{
  "mask_ratio": 0.6,
  "qk_norm": false,
  "inner_norm": false,
  "lr": 0.0014,
  "batch_size": 256
}
Rows from block 3 of a small masked image model, named by matrix and row number. Rows with one number within an expert belong to one neuron, the router's apart. Each number is 50 + 10 x the weight over its row's rms, rounded and kept within 0 to 99. All counts start at 0.
After each expert's rows are labels from the 100 images, of 14848, where the router gives the expert most weight on average: "responds to" is what is common among them; "patch colour" is the nearest of a few named colours to the mean colour under the peak. Only what is clearly more common there than usual is listed. The data: telescope images of galaxies (Galaxy Zoo DECaLS). In brackets: how many of the 100.
# router: slot weights (model.blocks.3.mlp.router.weight, 64x128), inputs 0-127
# up: expert up (model.blocks.3.mlp.up, 32x64x128), inputs 0-127
# down: expert down (model.blocks.3.mlp.down, 32x128x64, transposed), outputs 0-127

# expert 12
router.24:40 51 60 46 56 51 61 38 62 56 59 62 43 46 60 58 54 58 66 53 33 29 38 33 36 41 53 68 57 58 53 59 47 36 63 52 63 39 43 53 33 57 57 69 63 34 44 53 39 65 57 53 61 53 49 56 61 61 56 41 61 39 42 56 39 61 53 64 66 47 54 62 50 47 29 39 37 43 52 43 52 55 42 38 50 52 57 50 29 33 34 42 55 46 51 43 47 40 42 61 29 44 45 54 33 43 62 37 35 52 60 46 61 37 61 41 51 46 44 53 45 42 53 57 58 64 40 61
router.25:64 49 57 42 49 34 68 54 53 51 60 40 41 55 45 60 55 53 49 52 37 43 41 53 37 48 47 59 57 60 46 64 17 49 73 39 78 42 44 53 28 59 51 56 33 52 69 35 41 56 46 50 51 47 52 47 58 43 63 34 53 44 45 31 52 49 44 47 54 52 55 60 57 46 28 54 56 61 41 58 52 69 44 42 59 52 56 38 52 45 41 47 57 40 69 55 52 38 57 41 49 38 58 44 61 45 58 49 58 52 53 67 55 42 55 43 51 68 23 45 49 53 56 51 44 68 48 58
up.0:49 67 58 43 56 45 34 46 40 47 59 73 34 49 46 40 47 70 62 46 43 53 51 57 34 33 18 55 47 47 51 56 50 42 40 50 59 50 51 38 42 49 33 62 60 54 54 47 75 40 54 36 71 57 54 51 57 67 60 62 45 55 46 54 49 52 65 54 44 52 50 32 55 38 62 61 56 53 34 43 54 51 51 35 51 52 57 50 40 62 65 41 28 48 43 60 37 52 66 46 42 52 62 54 45 54 43 56 52 58 44 42 56 53 46 62 38 44 35 69 63 48 58 53 56 50 68 52
down.0:67 56 57 61 45 43 55 52 64 63 57 46 49 61 48 51 54 39 42 58 57 50 49 58 69 55 67 52 41 55 48 43 74 64 52 36 45 52 54 52 44 48 55 50 58 56 49 48 32 59 50 60 36 57 55 59 54 52 42 30 60 48 49 43 53 59 49 45 54 64 62 49 54 57 46 20 42 48 62 61 45 70 52 41 48 53 63 29 64 46 22 63 70 41 49 47 56 51 45 51 57 38 52 55 69 50 58 36 40 40 58 65 45 36 49 41 66 62 47 42 33 54 43 38 47 45 34 38
up.1:70 43 44 62 54 38 46 63 32 60 47 39 55 64 60 29 58 49 35 53 52 58 47 43 35 60 53 52 42 57 54 54 60 43 43 44 41 49 57 23 59 44 37 57 39 36 56 61 56 64 46 38 55 59 52 54 59 41 56 50 52 52 52 50 53 40 41 44 60 32 66 41 52 42 60 53 51 36 63 38 45 43 65 66 61 46 60 33 38 55 44 53 49 48 33 46 54 49 47 51 45 57 52 49 58 41 37 40 50 55 45 45 55 54 55 53 78 36 58 55 59 61 75 54 68 50 40 25
down.1:57 27 44 43 47 60 43 49 60 30 50 55 45 63 43 58 48 59 48 45 27 53 52 54 51 64 44 24 67 47 54 45 43 43 56 42 44 46 44 63 53 56 47 33 53 67 48 43 40 49 43 57 23 60 53 61 49 61 55 32 36 57 46 58 43 62 52 56 47 54 53 56 44 52 52 71 47 59 47 39 42 51 48 48 54 53 38 57 73 48 55 48 49 53 62 41 47 53 60 39 58 47 42 38 45 56 52 64 49 57 60 65 56 66 46 40 42 75 42 47 48 42 25 37 43 72 63 60
responds to: shape: featured or disk (77); edge-on disk: no (54); spiral arms: yes (41)
patch colour: brown (34)

# expert 28
router.56:57 43 51 40 61 69 42 43 58 36 47 69 42 42 44 54 48 57 50 45 49 60 60 49 49 59 41 46 44 45 46 62 41 48 58 52 61 58 45 55 44 44 59 59 54 76 57 41 55 51 41 40 57 48 62 38 63 49 50 42 35 45 61 52 71 53 56 39 43 69 37 63 58 44 27 47 52 64 41 41 67 59 52 31 55 51 36 70 61 45 69 56 50 53 58 49 38 48 36 44 49 44 72 36 45 48 38 46 55 48 51 41 61 45 44 44 39 70 29 59 56 61 40 35 36 42 66 56
router.57:52 55 39 50 61 71 50 46 40 55 50 62 59 50 45 59 46 52 51 45 48 47 58 42 47 60 40 51 39 34 46 61 34 53 48 66 50 53 28 59 50 50 55 54 69 77 61 40 46 58 44 40 43 55 60 40 57 49 42 43 43 40 49 44 67 60 41 37 61 73 40 65 60 50 23 57 48 59 44 52 58 55 53 49 40 47 32 65 46 34 52 39 58 55 59 62 52 54 49 62 53 38 65 50 43 59 49 57 57 61 38 54 44 46 34 36 33 63 31 57 57 49 24 45 43 48 57 58
up.0:74 47 59 59 28 46 41 55 38 54 55 59 52 38 49 26 46 50 52 53 58 66 55 59 37 53 65 59 52 42 47 50 59 59 45 55 36 51 49 40 44 50 38 52 41 33 59 39 43 58 48 39 55 57 65 44 63 57 56 44 64 52 59 50 47 36 53 59 60 49 73 27 52 54 60 53 61 42 45 23 51 17 40 50 55 47 47 51 39 59 49 60 51 51 58 52 53 53 55 51 35 47 49 61 58 44 58 58 66 68 50 37 50 57 47 51 52 49 36 63 53 65 67 56 43 29 55 57
down.0:62 39 53 56 52 38 56 58 44 52 67 50 57 44 45 45 54 31 40 54 64 37 40 39 56 52 60 58 41 57 33 64 56 58 35 55 33 44 66 54 31 36 50 32 63 58 50 41 46 43 44 44 64 54 64 41 54 43 61 38 53 54 57 45 52 60 40 27 43 34 57 46 52 62 53 47 45 66 51 31 70 58 52 62 67 43 63 43 59 50 60 41 50 42 29 45 55 46 64 54 54 55 39 44 53 50 57 61 64 50 44 52 55 41 63 62 49 44 24 52 46 28 41 55 59 57 43 58
up.1:45 55 58 56 50 72 68 47 47 77 54 41 40 48 48 57 48 54 52 33 47 40 39 50 61 55 30 47 52 41 58 61 55 56 53 52 53 49 45 63 47 50 50 30 62 54 50 56 57 45 35 52 53 45 49 40 46 67 43 46 42 40 47 49 55 52 43 32 48 60 40 51 67 71 38 69 56 55 45 64 56 72 50 52 36 41 47 50 62 43 47 55 58 51 45 55 55 65 54 41 62 47 41 36 64 41 41 30 52 44 43 77 44 51 50 50 63 53 47 26 39 32 34 47 34 47 56 60
down.1:60 42 76 55 48 40 54 37 54 56 42 43 43 61 36 36 59 43 41 58 67 59 54 30 55 37 53 55 27 52 42 48 44 35 28 39 53 45 55 39 41 58 33 43 52 56 55 35 48 51 56 64 49 49 59 44 67 52 62 49 53 50 70 53 45 45 42 28 52 45 69 47 36 47 59 58 59 51 27 35 62 40 39 57 67 55 68 54 44 56 58 52 50 58 37 39 53 55 40 53 43 48 52 52 53 48 57 57 58 36 65 31 58 71 54 38 62 45 45 54 55 46 61 54 46 50 57 46
responds to: shape: star or artifact (36)
patch colour: brown (36)

# expert 11
router.22:38 49 57 44 52 56 52 48 63 52 45 46 52 53 53 53 55 58 46 32 53 48 44 49 61 48 66 53 27 56 44 42 47 52 40 44 37 54 50 64 39 56 44 37 60 77 41 36 47 47 47 60 51 51 61 44 48 52 67 54 52 49 44 74 52 49 43 53 64 41 46 51 63 60 65 56 34 60 54 66 55 49 51 61 43 46 53 65 81 51 53 38 56 58 51 51 50 42 46 32 63 45 27 48 49 64 46 48 63 20 58 72 51 54 49 48 56 38 43 61 43 23 37 51 41 49 49 51
router.23:33 37 62 52 55 53 51 39 69 57 50 65 43 67 47 62 57 48 52 50 42 42 43 37 41 56 49 43 63 51 47 55 50 59 42 54 57 50 53 78 49 54 62 51 54 60 41 43 56 51 45 60 57 49 56 48 42 51 63 46 50 44 44 68 44 60 47 54 49 46 38 65 51 53 44 54 33 56 51 68 61 62 43 45 56 49 55 73 79 45 45 25 48 60 37 45 44 38 40 52 60 41 29 39 60 56 45 45 52 32 66 76 52 45 49 45 51 42 45 42 44 31 38 57 40 71 48 53
up.0:58 48 57 41 45 48 35 59 42 48 45 33 45 44 58 27 32 67 40 43 55 33 51 58 51 55 60 64 59 53 72 28 48 50 23 43 41 56 57 25 41 47 52 62 59 58 58 47 63 40 52 47 58 53 47 48 54 60 34 54 51 58 57 54 50 40 62 48 50 67 48 50 54 54 71 38 48 36 49 33 48 45 37 47 34 49 45 48 53 63 51 64 38 53 50 39 44 52 45 49 65 55 50 56 66 34 58 56 60 68 56 56 51 40 54 45 49 63 53 45 41 69 37 48 45 40 45 30
down.0:42 61 50 72 73 51 51 48 62 49 60 65 46 62 36 66 58 44 68 57 47 61 65 53 53 42 56 52 40 50 50 59 50 56 56 51 65 42 50 59 48 41 60 47 56 29 43 46 63 57 42 50 53 49 56 50 38 48 62 54 42 54 54 51 67 65 53 70 50 37 46 59 51 45 39 46 34 51 40 47 50 59 32 51 55 54 52 56 51 32 42 30 60 52 43 60 44 49 43 50 28 49 42 35 49 56 57 46 43 29 66 44 52 55 57 46 45 39 53 42 73 30 49 35 57 46 48 80
up.1:56 44 53 47 55 40 48 36 61 36 65 55 58 66 48 63 46 48 66 67 43 72 51 46 36 58 43 32 53 57 21 42 58 51 67 33 50 49 59 60 45 61 58 64 50 55 51 36 49 55 37 44 44 65 60 58 51 58 43 42 48 51 51 41 46 63 24 52 49 56 49 51 49 44 47 39 42 66 31 49 40 43 53 46 49 50 32 36 53 30 53 22 41 33 50 53 61 65 66 54 43 47 53 37 55 56 61 52 48 43 48 56 38 39 61 46 48 67 42 46 47 55 52 46 63 51 49 56
down.1:40 62 49 36 38 51 70 50 33 60 31 54 27 46 46 46 47 48 34 54 46 44 37 47 63 59 45 41 62 46 56 70 42 31 44 36 62 36 34 53 46 46 43 48 57 45 46 58 43 65 51 35 57 58 52 50 60 47 58 46 41 53 36 55 32 42 59 53 64 53 51 48 56 61 49 64 48 58 50 70 53 67 56 46 52 47 40 43 47 48 43 63 47 49 57 49 49 42 43 32 59 55 56 70 45 43 38 30 59 49 51 61 39 56 45 19 58 54 68 59 50 39 52 48 32 53 49 34
responds to: roundness: cigar-shaped (33)
patch colour: brown (43)

# expert 30
router.60:62 40 42 59 49 38 47 58 73 46 54 46 52 46 55 47 42 54 70 37 52 45 43 49 48 48 39 60 84 57 50 35 56 37 22 23 43 50 58 56 54 57 59 46 46 41 42 38 43 47 53 33 45 51 66 51 53 46 52 38 59 51 58 48 52 49 49 47 51 32 63 41 55 55 39 48 54 65 57 60 46 42 56 58 50 40 48 53 49 53 47 20 43 60 54 65 53 65 55 37 31 48 60 70 49 36 56 52 67 42 45 43 49 51 42 50 55 63 39 65 47 40 57 52 58 64 37 41
router.61:61 40 40 43 38 38 37 64 51 48 54 62 50 40 60 51 46 59 68 34 56 45 42 50 41 64 53 59 67 62 51 34 55 36 33 41 43 54 72 56 51 54 46 44 44 44 48 43 40 49 61 31 38 46 65 49 47 41 40 33 66 55 51 50 51 50 53 45 49 27 51 63 64 44 36 48 59 60 47 55 42 44 56 61 62 39 49 44 38 48 43 26 31 61 40 54 51 58 54 33 46 50 64 59 61 41 53 47 68 52 39 44 49 55 44 58 48 62 48 74 53 40 55 58 59 53 31 31
up.0:50 66 58 31 39 46 61 51 43 66 58 46 51 37 62 47 51 48 46 47 44 48 33 48 49 56 42 67 66 65 50 45 57 46 55 58 42 47 56 62 37 61 27 48 34 19 44 52 54 68 54 49 55 56 64 53 60 63 53 40 61 54 32 54 45 55 41 58 59 31 64 31 53 57 51 35 59 68 52 61 56 44 43 49 54 44 59 53 40 40 48 63 34 41 36 46 58 55 64 55 48 43 46 56 52 31 39 49 53 45 38 43 51 45 52 38 69 42 42 46 50 48 73 53 56 62 43 66
down.0:55 58 35 39 57 58 61 72 53 33 26 51 56 56 54 44 39 59 55 47 37 51 54 40 35 34 61 45 47 51 53 53 42 50 52 47 56 68 41 59 62 56 62 56 44 72 46 35 51 47 40 47 36 41 47 51 42 45 52 66 51 43 54 45 39 48 59 53 56 82 40 47 53 40 55 59 57 41 56 64 56 57 49 46 45 43 42 28 70 57 47 44 49 48 60 45 48 59 40 49 78 47 48 43 50 52 54 52 33 33 50 67 41 61 56 50 50 42 58 47 54 54 25 43 71 48 47 40
up.1:44 58 55 45 64 38 54 40 68 44 60 70 42 27 48 73 57 46 56 67 33 55 60 64 38 55 33 44 56 55 20 48 49 45 68 48 30 48 55 53 26 60 54 58 46 48 53 40 56 51 52 60 55 51 59 58 48 52 33 54 56 48 40 61 47 47 31 52 62 46 50 51 62 51 42 41 49 59 37 56 53 50 54 48 46 54 41 61 48 50 47 40 45 41 51 60 44 49 56 47 49 37 54 49 32 49 53 77 49 59 48 46 56 47 51 43 38 51 45 46 60 45 59 48 72 54 48 82
down.1:64 58 41 42 37 68 40 56 39 56 21 62 39 57 53 43 46 41 59 51 66 58 55 42 41 38 67 61 49 34 63 48 47 45 40 49 57 58 29 35 65 38 59 51 54 47 54 63 44 60 53 32 36 61 36 56 62 53 48 51 38 43 67 48 49 65 61 56 40 63 47 46 34 37 39 57 54 52 44 43 52 61 56 39 55 54 58 40 46 53 54 51 52 62 62 38 42 55 31 48 59 48 62 47 47 52 48 39 46 44 36 47 50 64 43 42 57 57 61 55 51 71 39 44 35 51 56 25
responds to: shape: featured or disk (75); edge-on disk: no (70); spiral arms: yes (54)
patch colour: brown (35)

# expert 13
router.26:43 41 64 48 62 46 54 35 63 44 59 48 48 53 44 55 61 58 63 54 41 42 37 36 40 58 36 50 59 61 47 58 47 55 74 47 60 48 46 57 43 67 52 55 43 56 49 47 43 61 43 78 61 32 56 45 53 53 73 50 47 50 44 47 50 69 60 52 57 57 41 60 54 42 45 37 61 54 43 62 56 67 49 55 59 51 64 31 43 45 35 40 56 42 53 48 48 38 44 31 63 37 49 44 66 38 71 41 52 35 65 62 56 29 54 40 49 48 51 44 42 49 57 57 60 75 46 41
router.27:63 38 66 43 46 41 46 43 56 50 58 37 45 50 49 53 62 49 51 60 52 41 35 36 42 42 41 62 56 60 48 50 70 42 55 48 65 50 52 53 46 63 36 64 46 51 49 44 41 53 47 63 67 28 49 43 38 52 80 45 55 59 52 42 51 39 60 45 48 48 49 64 45 38 54 59 60 64 46 45 48 63 56 56 61 44 60 47 46 47 45 35 56 31 47 48 53 42 55 39 44 35 45 44 57 41 79 57 44 54 51 65 52 36 51 43 64 46 61 46 56 55 55 61 52 86 41 29
up.0:68 41 56 63 53 49 44 46 56 43 47 45 58 71 43 33 42 48 54 47 65 64 44 35 40 48 54 49 48 43 61 55 67 70 47 35 64 65 64 60 43 42 60 60 57 68 49 46 48 46 42 53 42 64 54 39 54 61 71 50 43 48 61 20 61 41 55 48 42 55 67 44 62 51 38 52 51 31 42 46 49 33 37 45 53 41 60 39 52 63 55 49 32 54 45 52 64 48 59 47 41 67 50 58 65 53 50 51 65 70 57 42 45 55 40 50 48 52 32 49 50 60 45 39 38 46 68 45
down.0:73 24 52 55 61 38 42 49 60 44 55 64 48 63 66 58 47 37 51 62 72 50 38 53 47 33 49 58 49 65 62 43 71 51 45 43 54 48 53 54 54 43 69 60 69 60 48 39 35 52 42 46 47 45 58 42 47 71 55 29 58 59 61 36 62 51 55 48 50 51 65 56 48 68 42 63 57 54 22 49 58 63 51 61 58 48 63 48 58 65 41 26 54 56 39 46 53 42 37 56 51 47 42 58 63 54 50 56 56 49 60 44 62 56 50 56 51 52 34 53 48 56 55 46 44 46 46 42
up.1:37 47 58 80 43 51 55 46 60 49 47 55 61 70 38 50 53 43 43 49 59 59 58 53 46 55 56 44 57 38 52 53 52 58 50 60 44 50 48 69 69 45 54 37 71 59 50 37 49 41 48 63 55 53 33 51 37 62 24 49 41 57 56 60 51 40 47 52 42 51 44 53 50 59 52 55 44 36 50 46 46 44 51 63 38 54 47 67 56 42 44 35 47 78 39 39 63 48 39 62 50 59 22 58 63 63 37 43 69 39 62 57 41 55 52 72 47 43 53 52 40 38 54 58 45 62 53 54
down.1:60 48 46 40 49 46 56 46 69 41 58 44 58 40 59 63 43 58 47 58 57 55 39 59 41 49 43 35 46 66 37 67 54 63 61 51 39 63 43 61 43 56 40 43 55 34 34 65 47 51 56 36 29 53 53 41 47 38 49 46 48 44 49 55 54 69 52 34 40 41 54 36 37 52 44 32 58 49 53 45 50 42 58 72 44 52 35 41 47 56 45 63 68 31 65 73 51 61 60 63 52 64 71 36 47 44 63 63 47 40 45 56 47 55 43 45 52 49 59 41 52 41 48 42 59 33 42 68
responds to: shape: featured or disk (68); edge-on disk: no (55); spiral arms: yes (45)
patch colour: grey (60)

# expert 25
router.50:59 55 47 51 68 54 47 38 52 53 55 45 60 36 57 44 54 48 40 56 51 53 40 39 47 55 39 52 47 56 41 48 68 60 53 51 34 40 50 59 49 61 30 56 63 39 35 40 69 61 57 51 60 62 63 45 61 49 70 45 60 51 48 59 45 63 22 52 72 56 53 29 70 51 53 42 55 52 43 41 49 43 61 60 45 49 50 45 47 46 42 30 61 46 42 52 61 51 55 52 38 42 55 46 43 30 37 50 39 40 69 44 62 41 48 38 71 26 40 47 42 41 64 56 60 51 43 51
router.51:48 54 61 53 40 47 63 65 52 53 61 30 59 52 52 63 44 61 56 34 42 44 42 69 59 49 34 48 48 55 46 44 70 51 45 46 28 55 33 55 37 62 65 39 40 48 45 50 59 41 56 46 37 54 62 46 54 45 47 55 56 63 32 26 58 62 52 40 43 43 69 34 47 50 50 44 49 51 46 50 53 44 35 59 36 47 42 25 48 58 56 46 50 40 45 64 58 45 60 74 51 40 58 55 44 48 65 70 63 57 40 50 41 39 40 39 43 44 40 45 37 49 35 57 53 38 53 62
up.0:55 53 38 44 49 46 44 35 36 61 33 70 58 49 37 47 45 27 46 39 69 51 67 41 41 50 59 50 49 38 59 53 45 61 34 59 44 60 46 38 56 35 56 45 62 56 55 44 59 56 46 58 37 54 40 48 37 60 30 54 54 60 58 35 53 52 51 60 45 60 51 60 55 53 61 62 48 44 43 51 42 38 47 39 56 51 41 54 37 31 50 38 38 73 46 38 56 37 38 62 44 64 27 72 55 50 40 47 55 64 45 39 49 61 50 53 33 46 61 68 66 58 55 55 53 38 51 56
down.0:37 51 56 56 34 42 63 58 61 58 74 30 63 44 63 64 61 67 54 52 43 55 46 59 50 56 51 46 40 60 52 58 64 39 57 26 43 38 52 39 50 55 59 36 44 31 33 52 45 55 43 61 54 46 60 33 64 52 45 32 60 63 55 40 63 51 37 61 44 42 55 58 56 66 54 63 51 49 51 28 54 53 51 36 55 49 66 44 34 55 43 65 50 52 48 37 53 48 61 42 57 41 59 64 62 43 55 56 43 58 67 41 41 46 45 29 61 39 47 34 52 54 51 46 55 58 46 39
up.1:46 48 34 57 51 52 53 54 66 27 73 54 56 40 57 61 43 49 79 53 47 50 45 53 54 44 57 53 47 64 49 38 58 51 69 47 59 44 62 52 44 66 41 56 68 44 43 76 36 60 51 52 43 75 54 44 67 61 52 37 55 49 47 43 53 59 47 52 44 38 44 44 20 59 49 43 68 64 61 60 57 50 47 42 47 41 45 32 27 36 53 59 54 36 49 50 40 51 64 46 40 41 50 44 40 55 63 49 48 39 46 59 36 45 49 49 43 56 48 40 54 46 35 49 56 48 42 56
down.1:53 47 50 55 50 44 46 62 43 47 19 53 28 38 54 31 50 38 41 38 58 58 63 50 40 52 58 47 50 42 63 58 42 50 46 44 39 64 33 46 44 43 71 41 54 45 50 48 75 51 45 49 35 44 57 55 37 35 41 58 47 57 51 54 36 43 63 32 62 66 50 35 63 45 53 57 35 48 52 49 55 46 57 54 54 50 64 61 56 52 38 46 41 48 51 63 57 53 27 60 42 54 64 51 42 46 35 70 50 38 51 40 54 73 54 37 45 35 45 59 42 54 65 48 62 42 56 62
responds to: shape: featured or disk (60); bar: no (30)
patch colour: brown (66); grey (31)

# expert 0
router.0:36 69 42 40 51 56 44 64 41 44 48 47 58 37 57 49 44 57 53 49 55 52 46 59 72 63 48 72 51 51 52 19 45 61 41 53 44 52 48 40 60 51 17 51 43 46 63 64 58 50 49 50 33 56 51 45 54 54 32 46 52 31 61 66 53 41 38 47 68 56 45 55 57 64 53 43 50 51 58 48 57 51 45 49 46 40 41 60 62 63 46 70 56 56 51 49 36 58 51 40 52 44 49 55 56 45 74 55 61 51 30 56 42 47 48 39 64 65 51 48 52 61 34 34 40 39 36 51
router.1:66 42 47 38 44 53 41 59 38 53 46 45 50 35 52 44 43 53 32 40 40 45 52 50 53 68 55 61 52 49 63 31 41 46 41 55 42 42 39 30 54 42 40 68 42 56 74 50 43 60 56 53 45 45 44 54 60 63 32 48 57 58 68 75 46 28 52 45 53 65 31 50 62 66 37 53 53 53 51 35 45 65 65 34 60 52 43 56 58 56 41 69 54 54 53 32 36 40 45 42 49 40 59 53 56 54 65 49 50 63 47 54 53 49 55 48 69 60 53 63 47 65 52 48 38 45 43 46
up.0:61 38 47 48 51 57 51 59 64 56 67 49 58 58 72 60 39 59 65 60 48 46 35 43 41 60 51 51 29 64 50 67 64 62 48 41 45 48 55 64 37 63 35 55 54 62 46 60 52 67 46 49 37 54 57 34 65 61 61 32 51 50 52 33 62 52 44 38 48 46 50 49 43 60 56 60 60 68 44 49 62 62 48 64 43 27 49 34 48 31 46 50 59 43 57 53 54 60 52 58 44 38 46 45 46 45 61 26 50 28 67 56 48 40 42 58 56 62 47 33 50 52 47 40 56 40 51 45
down.0:55 45 57 51 58 54 49 40 47 57 63 59 33 60 46 55 47 46 33 61 48 54 48 31 29 59 59 70 44 51 49 50 37 56 45 31 65 58 50 55 57 51 57 62 51 76 64 56 41 62 49 58 64 45 50 37 72 67 51 32 41 61 59 43 57 38 51 56 59 45 46 46 55 51 43 58 43 29 40 51 50 48 38 38 55 47 64 41 29 26 58 52 62 45 53 41 54 52 35 55 33 42 33 42 53 56 48 34 44 32 51 62 66 41 45 46 45 55 49 38 52 58 52 61 52 53 53 39
up.1:39 45 53 51 46 57 66 51 43 60 41 49 50 50 45 50 41 36 35 38 58 62 51 66 60 48 45 43 59 41 50 61 45 58 44 58 44 64 58 52 55 51 51 25 50 37 55 64 45 44 46 51 42 41 58 53 49 37 36 48 48 50 56 50 49 40 67 17 37 41 48 42 45 52 62 55 41 65 71 61 49 51 58 60 47 49 39 49 44 48 64 73 57 54 33 45 54 44 56 50 68 62 41 46 60 49 41 59 47 42 49 59 33 60 41 68 39 35 59 53 74 21 48 58 50 43 50 58
down.1:56 40 48 44 53 53 43 57 50 33 67 50 63 49 48 43 44 52 54 76 43 37 45 41 31 40 56 66 57 54 54 46 51 56 50 56 59 33 58 48 53 48 45 55 50 56 55 36 57 50 51 36 54 38 66 53 57 58 59 40 56 40 46 43 38 32 38 71 69 55 53 39 68 43 51 40 56 38 41 38 40 41 48 34 49 57 52 63 44 52 43 47 56 40 52 49 48 55 56 52 34 51 55 36 45 55 54 40 51 48 51 46 43 35 55 45 36 69 32 50 43 85 39 44 55 31 43 26
responds to: roundness: round (51)
patch colour: brown (49)

# expert 27
router.54:50 57 40 57 49 45 48 47 36 44 49 53 65 29 56 49 55 66 49 59 72 67 48 62 45 58 39 42 38 62 40 47 63 68 62 64 48 65 64 61 63 51 35 40 60 42 29 38 61 44 48 56 45 56 60 38 38 44 55 37 56 46 56 66 55 49 35 35 60 41 53 57 65 59 40 39 55 50 61 53 44 39 59 68 45 41 34 61 43 44 46 31 47 50 55 57 56 68 56 45 39 52 57 39 50 45 37 53 42 46 53 63 34 51 37 55 68 43 40 40 50 31 48 36 53 44 41 47
router.55:53 57 46 46 44 48 58 48 52 46 42 44 66 34 58 52 49 58 52 46 74 74 59 64 63 53 31 43 43 53 47 43 57 67 55 54 53 70 52 60 49 54 42 47 57 45 43 33 51 31 53 54 46 53 59 49 41 36 52 49 52 52 62 56 55 57 48 30 58 42 57 44 62 48 35 35 50 50 69 54 41 39 58 66 39 42 33 64 56 54 52 33 57 56 64 77 55 70 40 50 42 52 64 50 41 40 56 66 48 49 35 59 45 45 33 49 65 55 33 43 49 35 36 40 47 45 48 50
up.0:34 53 47 39 49 45 61 50 42 55 42 57 50 58 08 31 61 39 45 36 54 47 68 52 44 54 65 50 61 52 43 51 52 42 48 59 42 53 39 31 53 41 51 48 28 47 75 57 67 68 51 64 59 48 52 49 43 54 46 51 41 61 50 44 54 56 51 68 36 57 46 60 41 43 68 49 56 56 47 60 47 48 41 59 48 56 50 39 35 34 61 65 44 51 59 37 46 45 52 50 74 44 41 53 53 56 38 47 54 68 34 44 45 44 44 60 45 39 51 66 55 60 49 62 41 52 48 56
down.0:36 63 40 60 52 56 35 47 38 61 51 47 63 23 53 49 38 56 50 64 42 49 51 50 64 65 40 62 56 51 53 58 37 39 54 48 47 52 62 52 57 54 69 60 46 55 46 43 65 34 46 65 42 62 43 43 36 54 44 52 52 36 62 46 54 44 44 59 41 51 46 43 58 63 50 31 49 53 52 29 60 52 41 35 35 60 49 53 67 67 45 57 53 54 59 51 43 46 48 81 42 51 78 42 51 40 58 56 40 53 40 56 39 49 50 37 44 57 42 43 31 55 55 32 37 64 49 47
up.1:46 53 43 38 61 52 42 44 42 53 48 55 50 41 52 37 58 36 42 35 60 55 59 71 51 46 46 50 65 46 51 52 63 44 51 62 33 62 46 40 63 51 59 49 31 24 56 48 69 51 50 46 72 55 44 53 49 41 25 56 49 48 45 50 49 55 49 46 30 55 43 52 54 45 64 34 45 70 50 42 52 46 63 55 45 51 43 42 46 47 52 50 40 42 47 43 45 58 73 61 66 51 50 35 57 40 34 61 39 39 48 27 62 50 49 68 48 35 52 60 56 58 55 64 64 37 45 71
down.1:49 62 56 35 51 55 48 51 53 44 48 49 48 46 51 47 43 50 50 69 56 45 52 46 35 52 54 44 34 44 55 59 43 44 47 36 63 46 53 52 40 46 51 62 56 69 48 32 30 47 52 46 39 60 48 58 55 71 64 29 39 38 69 61 68 40 36 53 55 49 60 49 56 48 49 57 52 61 39 46 45 63 44 48 36 46 45 59 42 47 38 55 56 51 76 35 47 35 32 47 28 60 61 47 40 66 62 39 49 70 51 46 47 59 43 60 45 69 47 54 45 66 55 26 43 43 61 40
responds to: roundness: round (52)
patch colour: brown (90)